From a checkpoint of a small image classifier: width 192, 88335 training examples.
Rows from block 2 of a small image classifier, named by matrix and row number. Rows with one number belong to one neuron. Each number is 200 + 30 x the weight over its row's rms, rounded and kept within 0 to 999. All counts start at 0.
After each neuron's rows are labels from the 100 images, of 14976, where the neuron reaches its highest value: "strongest on" is what is common among them; "place" is the part of the image that holds the peak. Only what is clearly more common there than usual is listed. The data: telescope images of galaxies (Galaxy Zoo DECaLS). In brackets: how many of the 100.
# fc1: MLP up (model.blocks.2.mlp.fc1.weight, 576x192), inputs 0-95
# fc2: MLP down (model.blocks.2.mlp.fc2.weight, 192x576, transposed), outputs 0-95

fc1.10,213,207,184,218,146,155,208,158,215,175,273,203,120,246,185,231,199,176,147,237,208,180,182,195,211,207,217,284,219,232,168,220,204,159,183,171,177,231,202,234,178,202,214,247,182,188,95,252,150,182,206,200,205,197,194,242,184,204,219,215,168,203,186,190,168,181,226,203,177,220,192,170,134,185,152,194,243,225,202,191,218,183,203,200,202,221,213,193,207,200,183,175,171,235,216,219
fc2.10,202,194,192,167,169,173,187,175,188,143,200,228,223,175,184,203,187,241,223,216,227,207,183,174,162,206,240,221,223,218,204,204,189,225,216,148,153,187,210,197,233,253,190,251,187,181,180,198,199,261,167,257,149,137,203,197,245,218,237,148,176,154,207,230,152,220,233,256,253,215,178,187,223,197,189,243,218,139,235,217,194,230,196,240,185,182,212,232,248,165,182,140,184,191,186,199
strongest on: spiral arms: yes (44)
place: middle right (39)

fc1.236,244,223,196,232,217,199,193,181,143,209,229,223,177,269,208,130,213,195,188,193,227,168,217,206,218,175,232,189,211,195,236,230,203,181,174,217,160,169,208,243,218,233,209,210,143,228,230,260,172,218,223,178,192,187,208,129,178,208,219,203,178,206,221,183,181,182,178,225,184,227,187,186,203,182,146,275,148,196,213,213,193,204,182,187,188,222,172,185,183,188,223,175,217,239,254,178
fc2.236,226,169,199,214,236,222,168,222,223,255,202,189,170,177,130,209,170,183,191,214,192,195,136,143,187,188,209,163,258,185,207,235,149,228,199,187,194,185,194,164,224,165,158,179,204,266,220,174,224,193,148,205,196,159,167,185,231,208,197,122,227,130,197,220,184,187,210,220,216,181,128,256,201,181,226,234,177,134,174,222,237,179,204,184,164,192,141,134,171,153,174,197,230,165,204,150
strongest on: roundness: cigar-shaped (31)
place: middle right (50)

fc1.260,199,196,195,157,190,229,193,209,206,184,184,234,155,178,222,194,272,194,172,192,210,202,241,200,175,224,238,177,224,197,256,217,198,189,198,200,168,196,191,179,161,182,175,284,229,161,225,212,182,196,172,204,238,223,183,203,251,256,172,166,178,211,210,201,174,176,171,299,208,229,190,203,185,174,199,211,220,168,262,206,156,185,196,180,178,208,201,215,221,178,232,121,168,206,223,190
fc2.260,234,224,182,217,217,169,216,193,165,172,182,201,185,210,169,214,224,129,220,199,193,175,179,160,167,156,216,214,206,261,175,224,176,198,249,209,176,211,220,224,196,217,212,196,168,189,183,178,232,176,211,205,191,149,192,228,144,221,189,251,210,208,163,194,198,154,175,290,165,176,145,203,234,180,230,227,202,266,209,204,158,223,155,169,187,198,224,173,177,207,172,242,229,207,232,161
strongest on: edge-on disk: yes (27)
place: middle right (30)

fc1.560,185,227,230,220,244,185,232,175,207,175,262,213,217,228,216,238,151,198,199,261,202,200,208,212,203,193,216,189,183,226,181,175,238,247,211,185,214,160,143,267,147,158,185,226,159,204,166,251,251,208,205,222,204,191,214,176,198,224,209,178,150,165,191,192,191,185,252,197,217,214,228,224,193,183,211,275,205,221,231,262,210,152,206,206,210,208,216,229,220,204,187,185,221,160,134,188
fc2.560,222,178,208,209,220,182,160,175,251,229,207,184,146,207,170,232,204,183,209,223,249,226,188,145,229,225,170,206,239,233,192,221,205,209,169,175,203,255,172,202,235,206,240,202,180,192,186,197,208,157,138,178,193,208,195,227,222,215,210,128,256,161,189,213,204,210,209,226,239,167,196,181,239,205,186,229,272,117,211,203,143,185,252,139,209,189,204,162,214,227,199,207,192,180,223,192
strongest on: roundness: round (42)
place: middle right (57)

fc1.143,219,192,207,184,134,166,212,169,172,195,247,229,152,254,158,222,243,182,142,210,241,181,182,204,221,212,240,278,204,224,188,191,190,151,211,232,198,230,227,242,216,203,218,204,187,194,123,237,114,181,184,185,183,227,219,239,207,261,227,208,167,224,179,185,176,205,176,229,165,216,174,146,158,207,171,205,223,230,244,210,179,164,230,207,211,223,193,203,167,205,219,161,169,184,220,224
fc2.143,241,224,171,157,182,173,210,186,161,171,203,193,207,195,195,153,170,245,209,191,207,177,207,196,180,163,236,215,189,201,186,200,203,215,194,174,148,203,215,224,245,270,192,251,142,185,204,196,208,255,216,259,137,156,205,162,179,207,270,213,206,168,216,204,200,242,252,195,202,226,180,204,202,199,202,237,172,209,174,230,190,279,182,231,191,184,193,229,237,194,176,173,203,227,222,167
strongest on: shape: featured or disk (70); edge-on disk: no (69); spiral arms: yes (56)
place: bottom right (63); middle right (34)

fc1.495,225,201,189,198,123,146,208,173,201,214,284,222,147,281,155,259,195,167,149,207,231,183,193,202,244,172,186,278,177,216,179,216,215,204,196,187,187,226,211,225,247,216,231,222,165,177,135,217,169,175,213,204,183,228,209,238,176,215,275,205,147,206,189,213,171,212,208,197,191,205,153,159,181,194,173,211,219,219,224,217,228,162,224,221,209,212,210,172,204,181,228,163,178,217,213,244
fc2.495,237,201,187,167,169,155,233,153,185,149,189,224,211,162,214,206,198,236,196,199,196,176,210,211,176,192,240,220,160,209,169,232,219,233,201,155,147,199,207,214,208,307,186,245,155,183,163,221,198,268,186,242,162,172,217,192,192,193,226,190,159,179,241,235,167,237,227,204,237,188,200,184,185,244,172,264,213,185,224,226,186,232,221,232,210,188,216,241,261,190,207,144,174,217,223,239
strongest on: edge-on disk: no (53); spiral arms: yes (46); bar: no (37)
place: middle right (93)

fc1.356,210,170,240,219,217,210,212,175,187,217,230,237,217,215,241,169,213,207,237,218,172,208,226,211,224,193,212,181,218,145,211,220,199,191,197,182,176,186,181,213,228,154,190,254,196,222,210,202,203,188,211,171,230,192,206,163,187,236,234,185,149,244,199,195,250,191,224,227,171,208,264,207,215,193,193,291,174,196,177,230,214,163,227,203,192,141,212,239,209,122,218,150,210,206,212,202
fc2.356,223,198,214,183,178,172,226,160,196,196,212,207,168,207,216,223,199,228,207,206,255,198,193,175,172,172,174,228,194,254,186,238,232,179,174,172,155,240,169,187,270,195,248,230,190,205,168,199,228,202,236,134,159,214,200,224,217,168,194,229,241,228,244,195,226,192,203,275,156,212,194,159,182,163,179,199,203,240,157,216,187,221,189,168,150,126,211,240,187,203,196,222,219,184,234,172
strongest on: shape: featured or disk (63); edge-on disk: no (54); spiral arms: yes (46)
place: centre (39)

fc1.150,190,220,195,201,241,165,222,164,219,184,241,209,221,191,216,262,165,203,228,266,214,171,231,212,225,202,260,218,169,220,221,179,211,217,245,178,189,221,157,239,184,158,205,196,165,215,92,241,210,190,203,216,211,218,197,209,175,267,223,209,153,154,213,188,225,189,181,214,214,218,228,187,184,211,172,204,250,199,262,232,192,135,209,195,209,185,228,227,239,201,186,182,228,226,189,247
fc2.150,204,231,220,184,248,218,197,181,250,194,242,184,238,173,196,208,187,206,215,238,229,253,208,180,231,177,142,189,152,233,159,204,222,211,193,195,185,201,150,185,182,210,193,248,175,250,205,251,193,196,182,218,228,201,198,206,173,147,236,240,242,160,173,216,197,219,248,181,210,173,188,236,225,214,218,211,228,198,152,200,165,187,242,209,184,229,232,233,225,214,268,214,215,152,196,229
strongest on: roundness: round (43)
place: top left (61)

fc1.289,228,202,191,191,142,154,200,166,185,207,271,242,163,279,189,236,224,186,151,202,257,177,191,197,241,205,227,279,181,229,176,187,188,162,189,198,154,241,238,210,249,234,226,202,165,183,140,237,138,169,181,188,197,236,207,240,200,232,258,217,162,220,154,189,164,201,200,223,174,196,194,171,160,204,183,201,190,248,221,210,222,176,192,228,207,220,192,186,190,205,237,164,166,207,184,226
fc2.289,215,227,177,174,174,184,210,174,123,169,156,213,214,180,165,155,167,242,202,175,200,130,204,197,171,154,244,209,221,188,207,192,201,200,181,177,168,214,240,217,251,260,196,212,152,180,213,148,194,247,209,229,170,169,193,155,199,191,227,201,206,194,218,201,205,253,245,196,201,224,163,193,169,189,188,262,166,213,195,190,183,288,179,257,188,174,194,232,221,173,176,166,182,207,207,181
strongest on: edge-on disk: no (64); shape: featured or disk (64); spiral arms: yes (55)
place: middle right (52); bottom right (33)

fc1.541,203,238,257,236,189,192,229,103,251,172,219,201,213,210,193,221,200,183,164,211,245,143,154,269,188,280,244,201,208,226,211,144,206,217,225,188,210,158,183,247,156,211,167,171,182,201,183,241,199,203,190,239,240,192,188,166,229,228,178,209,180,185,203,177,190,164,233,226,234,204,193,189,161,178,175,239,199,232,212,265,155,189,241,189,207,211,206,246,224,211,183,172,202,209,173,193
fc2.541,183,269,190,227,215,213,160,187,230,229,214,167,189,247,171,183,185,204,154,211,237,194,169,180,178,262,165,201,234,211,225,181,159,180,154,185,233,217,214,209,237,175,216,164,190,190,217,197,165,190,140,185,230,189,193,200,248,205,228,162,243,136,183,169,202,211,217,174,238,235,202,212,146,240,203,199,189,169,206,211,203,225,241,184,214,191,137,175,171,176,178,227,227,208,176,145
strongest on: roundness: round (52)
place: middle right (52)

fc1.567,203,227,184,178,195,192,216,201,138,220,244,241,180,219,182,190,223,252,214,236,171,187,209,220,202,211,237,177,212,185,256,183,173,209,227,175,186,200,199,184,207,183,202,141,183,194,215,229,172,198,164,203,202,226,234,161,204,232,242,198,200,221,200,174,227,186,180,236,195,238,197,206,233,255,204,219,128,204,224,284,225,224,161,233,260,144,148,182,142,169,244,205,250,171,224,253
fc2.567,166,178,168,195,253,150,169,194,184,209,215,244,241,222,223,157,189,273,195,238,175,176,232,208,198,170,213,186,218,183,253,223,217,197,196,211,195,195,241,188,206,165,205,215,136,168,185,209,169,216,217,216,208,143,211,157,179,236,241,176,187,215,198,221,202,266,175,199,193,219,185,232,199,185,204,161,215,182,268,149,181,160,246,224,213,236,271,248,218,147,219,192,194,180,163,158
strongest on: roundness: in between (60)
place: centre (100)

fc1.553,202,143,287,133,201,196,208,196,187,154,247,209,160,205,151,240,158,194,210,222,214,202,177,214,244,225,179,228,222,204,164,185,172,241,234,229,166,177,169,206,185,222,196,225,188,198,195,203,232,223,182,208,222,222,236,221,269,177,243,179,206,206,263,198,193,194,262,210,202,171,168,158,190,199,160,209,189,208,171,204,193,192,217,246,194,205,254,184,206,227,225,190,163,153,189,211
fc2.553,194,132,203,149,180,214,143,238,152,192,247,189,191,244,170,207,185,203,135,271,234,216,208,158,254,204,225,201,184,181,223,241,203,145,222,232,173,192,221,201,217,229,215,224,229,175,198,218,134,176,183,190,143,191,182,204,233,204,246,137,198,158,215,205,172,217,240,146,200,250,178,177,178,206,150,217,194,158,219,167,205,189,278,207,185,216,157,162,198,181,228,159,234,152,251,195
strongest on: edge-on disk: yes (28)
place: bottom right (74)

fc1.106,181,200,185,206,153,192,184,224,205,203,219,203,158,211,233,183,212,209,168,181,236,196,207,186,227,188,190,255,184,223,192,208,209,122,191,204,131,253,217,198,249,198,214,201,204,177,203,190,157,168,203,149,197,203,209,207,208,203,251,221,159,210,161,225,169,187,271,190,205,180,242,168,167,195,166,235,193,223,216,196,197,170,151,251,219,211,205,223,276,200,293,164,232,232,149,194
fc2.106,211,222,152,219,187,159,170,242,170,168,173,182,220,224,164,199,186,178,172,151,199,179,197,189,176,145,260,247,217,262,204,212,193,181,195,188,191,223,230,227,250,227,222,172,132,178,189,149,215,201,168,195,210,137,170,193,160,216,188,223,236,216,195,199,178,217,203,218,185,223,190,197,171,162,224,258,202,228,209,211,160,260,194,206,230,179,155,213,217,205,182,240,178,170,222,127
strongest on: shape: featured or disk (60); edge-on disk: no (54); spiral arms: yes (46)
place: top left (68)

fc1.530,205,192,216,163,180,151,239,162,178,189,261,269,166,231,204,234,196,221,195,226,187,142,233,248,228,216,213,245,184,172,243,183,207,182,222,194,170,206,194,230,238,182,218,178,139,189,131,247,142,211,202,188,194,212,231,212,193,241,248,201,181,226,204,185,239,225,220,256,179,203,229,144,207,221,167,252,185,223,217,268,199,186,179,226,215,124,187,223,209,177,251,174,214,216,180,257
fc2.530,181,174,222,215,196,217,203,207,186,226,166,260,218,232,171,186,220,214,207,176,155,164,210,206,238,241,231,165,282,158,141,205,165,190,272,240,222,196,229,168,228,140,248,203,231,194,206,137,195,187,188,146,210,166,208,201,231,166,173,151,254,206,160,248,244,219,121,214,196,212,183,222,202,165,276,172,215,162,236,199,175,189,185,219,245,171,171,190,208,167,213,244,152,185,210,202
strongest on: roundness: cigar-shaped (32)
place: top left (80)