From a checkpoint of a small image classifier.
Model: arch mlp_mixer, norm layernorm.
Rows from block 3 of a small image classifier, named by matrix and row number. Rows with one number belong to one neuron. Each number is 128 + 24 x the weight over its row's rms, rounded and kept within 0 to 255. All counts start at 0.
After each neuron's rows are labels from the 100 images, of 14976, where the neuron reaches its highest value: "patch colour" is the nearest of a few named colours to the mean colour under the peak. Only what is clearly more common there than usual is listed. The data: telescope images of galaxies (Galaxy Zoo DECaLS).
# fc1: MLP up (model.blocks.3.mlp.fc1.weight, 576x192), inputs 96-191
# fc2: MLP down (model.blocks.3.mlp.fc2.weight, 192x576, transposed), outputs 96-191

fc1.458 [103  88 120 122 141 152 122 105 134 145 113 134 131 114 159 112 133 114 119  81 144 114 160 112  97 124 133 176 104  98 113  99 144 113 104 147 133 132 116 154 116  82 134 155 141 104 179 137 121  76  84 141 122 139 142 146 189 129 147 131 105 127 108 165 135  92 118 152 117 139 167 135 116 101 117 132 129 101 138 125 136 121 178 141 129 138 126 150 131 131 176  92  60 131 121 137]
fc2.458 [122 121 153 121 168  95  98 122 120 104 126 135 101 104 116 138 151 106 127 130 115 125 104  99 133 121  95 214 129 126  90 129  95 111 142 140 127  60 122  74 155 168  65 120 110 140 145  52 113 131 156 122  98  97 141 125 150 122 132 149 166 140  93 159  94 145 143 152 110 105 107 103 117  94 116 135 110  87 136 118 125 122 112 130 192 148 150  85 137 131 127 135 129 114 123 146]
patch colour: grey

fc1.565 [139 105 146 106 105 125 148 112 123 117 140 137  74 161  96 171 132  83 116  83 147 132 125 120  83 163  93 168 139 111 110 113 145 146  98 158 142 139 116 159 155  83 103 115 173  97 109 129 138  98 139 120 154 114 119 122 129 115 128 156  96 138 137 123 118 124 144 177 141 116 118 115 125 155 179 146 105 184 123 166  96 118 150 156 147 149 120 162 128 108 112 134 126 142 114 106]
fc2.565 [119 155 129 128 164 150 148 121 135 158 102 151 131 124  98 121 129  78 172 136 129 122 139  98 152 142 131 175 129 102  76 117 112 118 133 124 124 140 150 126  91 134 148 128 152 104  82 124  85 144 124 115 146  78  94 126 158 107 127 155 165 131 136 120  97 100 133 171 158 135  62  98 134 106 142 137 131 131 142 154  82 104 120 147 123 131 140 116 115 117 122 115 103 109 142 122]
patch colour: grey

fc1.445 [143  70 137 138 118 112 111 121 143 101 122  95 125 109 129 164 153 138 106 138 143 129 147 127 126 178 104 121 125 137 136 144 190 137 115 126 131 103 160 152 118 119 124 167  95 137 142 113 154  94 107 117 112 136 145 162 135 133 168 152  96 144  88 125 117 112 136 141 118 177 106 132 155 105 146 176 135  98 156 119 164 171 150 168 141 135 157 116 169 170 132 153  49 174 102 106]
fc2.445 [137 121 170 102 133 108  85  92 143 113 158 130 118 118 154 151 130 142 115 120 130 121 135 100 113 152 140 177 121  97 121 118 131 122 122 167 109 132 142  98 172 158 104 153  83 135 159 104 114 122 128 131 121 122 163 146 155 132 171 140 128 130  77 147 124 154 137 148 100 130 121 128 133  56 135 125 111  63 123 116 156 127 141 141 109 144 126  90 168 116 128 126 176 132 154 147]
patch colour: brown

fc1.536 [103 133 163 118 150 124 126 149 136 124 141 133 150 112 171 109  79 135 120 145 158 143 110 165 137 125 137 115 148 137 153 140 166 107 177  86 157 106 107 105 148 160  67 148 141 156 113 120 105 131 104 133 168 133 154 149 115 119 122 107 163 161 159 115 102 139 149 112 153 127 147 172 131 144 133 124  80 114 131 129 139 134 147 135 134 171 117  78 154 133 113 129  98 170 104 142]
fc2.536 [111 138  89 126 118 181 153 137 111 169  91 133 146 128 126 145 107 140 135 178  95 113 108 115 172 137 119 127 169  89 152 102 126  81 119  91  84 137 135 152 146 111 141 113 144 123 145 133  88 159 142 116 135  91  98  96 137 134 115 111 105 103  77  63 137 128 123 131 124 130 126 125 123 127 100 105 138 127 123 119 113 139 115 126 111 115 123 136 145 125 153 138 160  74  99 111]
patch colour: brown

fc1.446 [122 133 123 138 137 127 155 148 163 106 130  78 127 106 131 117  96 143 113 132 171 126 137 132 138 145 117  91 145 135 136 136 158 138 168  73 161 118 145 115 127 132  80 158 130 160 111 109 126 116 108 148 157 152 137 173 113 142 141 136 129 162 121 118 136 118 139 119 156 162 158 140 138 128 137 117  92 119 142 122 167 159 144 154 135 128 131  91 164 149 114 127  91 166 100 120]
fc2.446 [125 129  99  96 137 137 122 137 130 155  78 116 123 135 130 144 141 114 135 141  85 101 103 104 172 163 107 143 124 100 143  99 117  79  85 114  90 118 137 155 134 139 131 122 111 125 132 122  73 167 141 127 132 111 125 100 116 142 134 125 130 114  98 106 102 125 135 152  94 107 110 114 110 114  71 140 159 112 131  88 103 112 116 119 116 127 136 126 154 108 182 123 169 105 141 144]
patch colour: brown

fc1.144 [114 122 131 111 131 128 141 160 117 115 148 126 149  95 156 122  81 148 125 146 157 155 116 157 151 131 137  95 164 163 151 152 137 117 166  64 157 124 112  88 122 110  49 142 144 157 116 126 104 132 111 108 166 122 151 128 114 119 120 103 156 149 151 119 118 156 148 117 143 122 121 159 126 117 111 119  92 127 141 119 126 130 132 140 134 178 133  72 152 131 108 136 122 161 106 156]
fc2.144 [126 137 104 117 136 141 137 137 115 163 104 111 134 141 124 132  90 133 144 163  91 104 121 129 168 127 128 143 155  93 138 117 109  64 118  94  86 121 140 149 140 105 125  96 123 136 135 144  68 165 133  88 116 114 114  93 150 129 101 126 103 105  85  76 119 125 113 122 110 108 134 129 122 153 121 106 138 133 105 125 105 131 101  94 122 129 106 156 133 113 159 134 147  65  98 127]
patch colour: brown; grey

fc1.450 [ 94  88 149 103 115 165  96 119 112 134 107 126 128  89 167 129 160 110 112  68 139 140 112 114 125 126 135 169 100 120 120 113 130 122 114 139 128 136 117 142 111  76 139 137 109 119 168 140 108 106  88 133 106 132 143 149 203 127 161 125 106 148 115 166 154  89 126 151  79 132 144 124 130  77 108 143 133 104 137 101 133 148 181 162 128 152 136 149 138 125 175  98 105 127 144 151]
fc2.450 [ 98 143 126 126 139 132 124 123 119 142 146 133 128 112 121 108 145 124 149 126 110 111 108  91 133 112 120 229 131 118  98 145 107 130 124 128 120  93  80  62 121 136  92 110 143 110 156  96 124 133 122 120 127 130 119 113 142  85 126 102 156 119  72 198  93 130 133  93 117 108 111  90 116  79 112 112 107 110 145 118 130 106 140 107 186 182 143  82 115 108 134 105 145 103 122 161]
patch colour: grey

fc1.181 [125 110 110  84 146 135 128 154 100 111 104 107 114 121 125 139 118 141 104 147 113 138 142 166 116 188 128 132 147 171 154  92 156 130 115 117 159 135 138 115 139 118  68 134 134 170 100  94 111  87 108  97 158 122 139 154 133 138 162 115  99 162 150 134 120 117 138 143 161 115 148 155 117 129 119 137 115 153 124 128 130 124 162 157 126 117 161  87 170 112 118 123 107 141 133 157]
fc2.181 [123 133 101  81 189 117 109 167 118 164 133 134 141 108 110 109 115 134 127 117 106 121 102 133 145 136 148 125 118 122 152 114 156  64 110 140 164 128 103 161 138  95 166 153 115 120 127 130  63 153 124 158 130 115 132 156 126 125 132 140 155 135 122 110 103 126 141 167 117 106 137 126 119 113  79 133 138 123 131  96 131 138 118 144 125 139 154 126 125  87 173 104 136 145 152 164]
patch colour: brown

fc1.432 [122 122 135 121 129 130 132 155 155 114 135 102 146 112 154 121  89 150 119 140 155 141 130 133 129 135 113 108 142 138 142 136 182 141 156  88 180 100 134 124 136 135  81 148 140 164 101 116 103 131 116 163 151 158 161 161 123 152 144 134 147 194 135 107 125 130 156 123 137 159 171 135 129 128 128 128  99 147 155 115 158 162 138 165 133 162 137  92 152 158 117 125  77 156  96 118]
fc2.432 [115 102 123 102 115 146 122 146 128 138  79 137 153 140 126 146 124 120 141 186 121 121 109  90 170 151 119 126 117 111 147 110 112 103  93 106  84 108 135 155 155 136 118 115 118 138 134 115  88 141 147 129 154 104 121 114 123 154 121 130 121 108  76  92 117 130 109 122  94 127 140 126 128  98  77 128 156 115 136 100 101 136 118 107 103 118 145 107 148 127 183 145 175  69 114 101]
patch colour: brown

fc1.173 [132  87 141 134 129 130 130 141 153 118 118  97 135 104 148 149 132 147 108 149 128 135 112 141 130 153 122 115 151 126 132 131 199 144 120 122 146 121 156 140 122 134  94 171 108 162 137 122 157 104 109 140 127 153 150 163 113 135 161 155 116 142 105 118 136 128 135 129 112 173 145 152 149 105 144 151 111 118 148 125 175 156 147 159 138 145 138 103 161 171 137 131  57 172  89 122]
fc2.173 [133 109 133  99 143 129 121 111 147 107 123 132 117 123 135 151 127 109 112 155 129 136 123 126 120 161 131 163 137 108 134  94 105  91 111 147 119  93 144 115 182 159 105 148  95 150 124  71 100 116 141 140 131 116 159 153 102 154 147 116 113 123  86 132  96 148 118 160  93 137 128 150 124  94 109 136 125  67 140  96 156 135 117 130  88 125 146 111 165 119 142 132 187 116 159 135]
patch colour: brown

fc1.552 [113 120 111 114 129 131 158 148 134 103 103  97 107 112 122 113 103 151 110 140 158 126 154 129 139 147 126 107 143 167 136  99 156 154 146  83 174 139 145 115 127  85  73 126 136 174 102 112 116 123 107 122 146 166 120 157 138 139 159 116 117 190 127 129 148 116 144 117 144 126 150 117 126 154  98 132 103 148 127 129 127 141 137 159 120 119 146 113 147 127 121 112  94 135 125 125]
fc2.552 [142 139  92  86 181 134  88 138 121 155 120 121 132 116 104 136 133 125 125 126 111 102 102 122 151 169 135 136 111 128 155 116 138  72 108 133 131 133 138 166 135 115 152 144  89 128 104 127  66 157 138 137 128  99 131 125 117 126 132 126 146 135 133 128 102 115 158 163 111 113 121 111 105 106  70 147 135 109 139  93 112 128 137 133 139 141 151 120 125  91 170 129 136 138 165 173]
patch colour: brown

fc1.546 [116 128 120 117 128 127 193 137 122 101 105 113 100 125 121 127 119 159 155  71 128 153 119 146 132 126 130 102 185 143 136 136 102 134 134  99 142 116 188  99 104 112 102  94 164 146 114 118 125 152  85 152 142 162 145 130 129 127 158 142 195 144 159 170 126  98 113 130 130 109 133 119 105 140 114 154 132 175 118 124 121 142 139 138 105 130 132 122 120 133 132 113 110 139 156 146]
fc2.546 [126 130 125 129 200 129 113 129 162 137 109 137 147 128 159 141 146 119 128 143 122 124 139 127 136 146 114 121 132 141 144 132 153  51 118 128 128  98 118 149 149 119 145 136 131 143 118 145  45 133 151 152 129 127 129 116 116 156 128 117 164 139 146 140  73 137 154 118 139 136 145 116 127 106 119 130 128 114 130 127 107 125 116 129 111 156 135 118 125 136 121 115 123 132 151 144]
patch colour: brown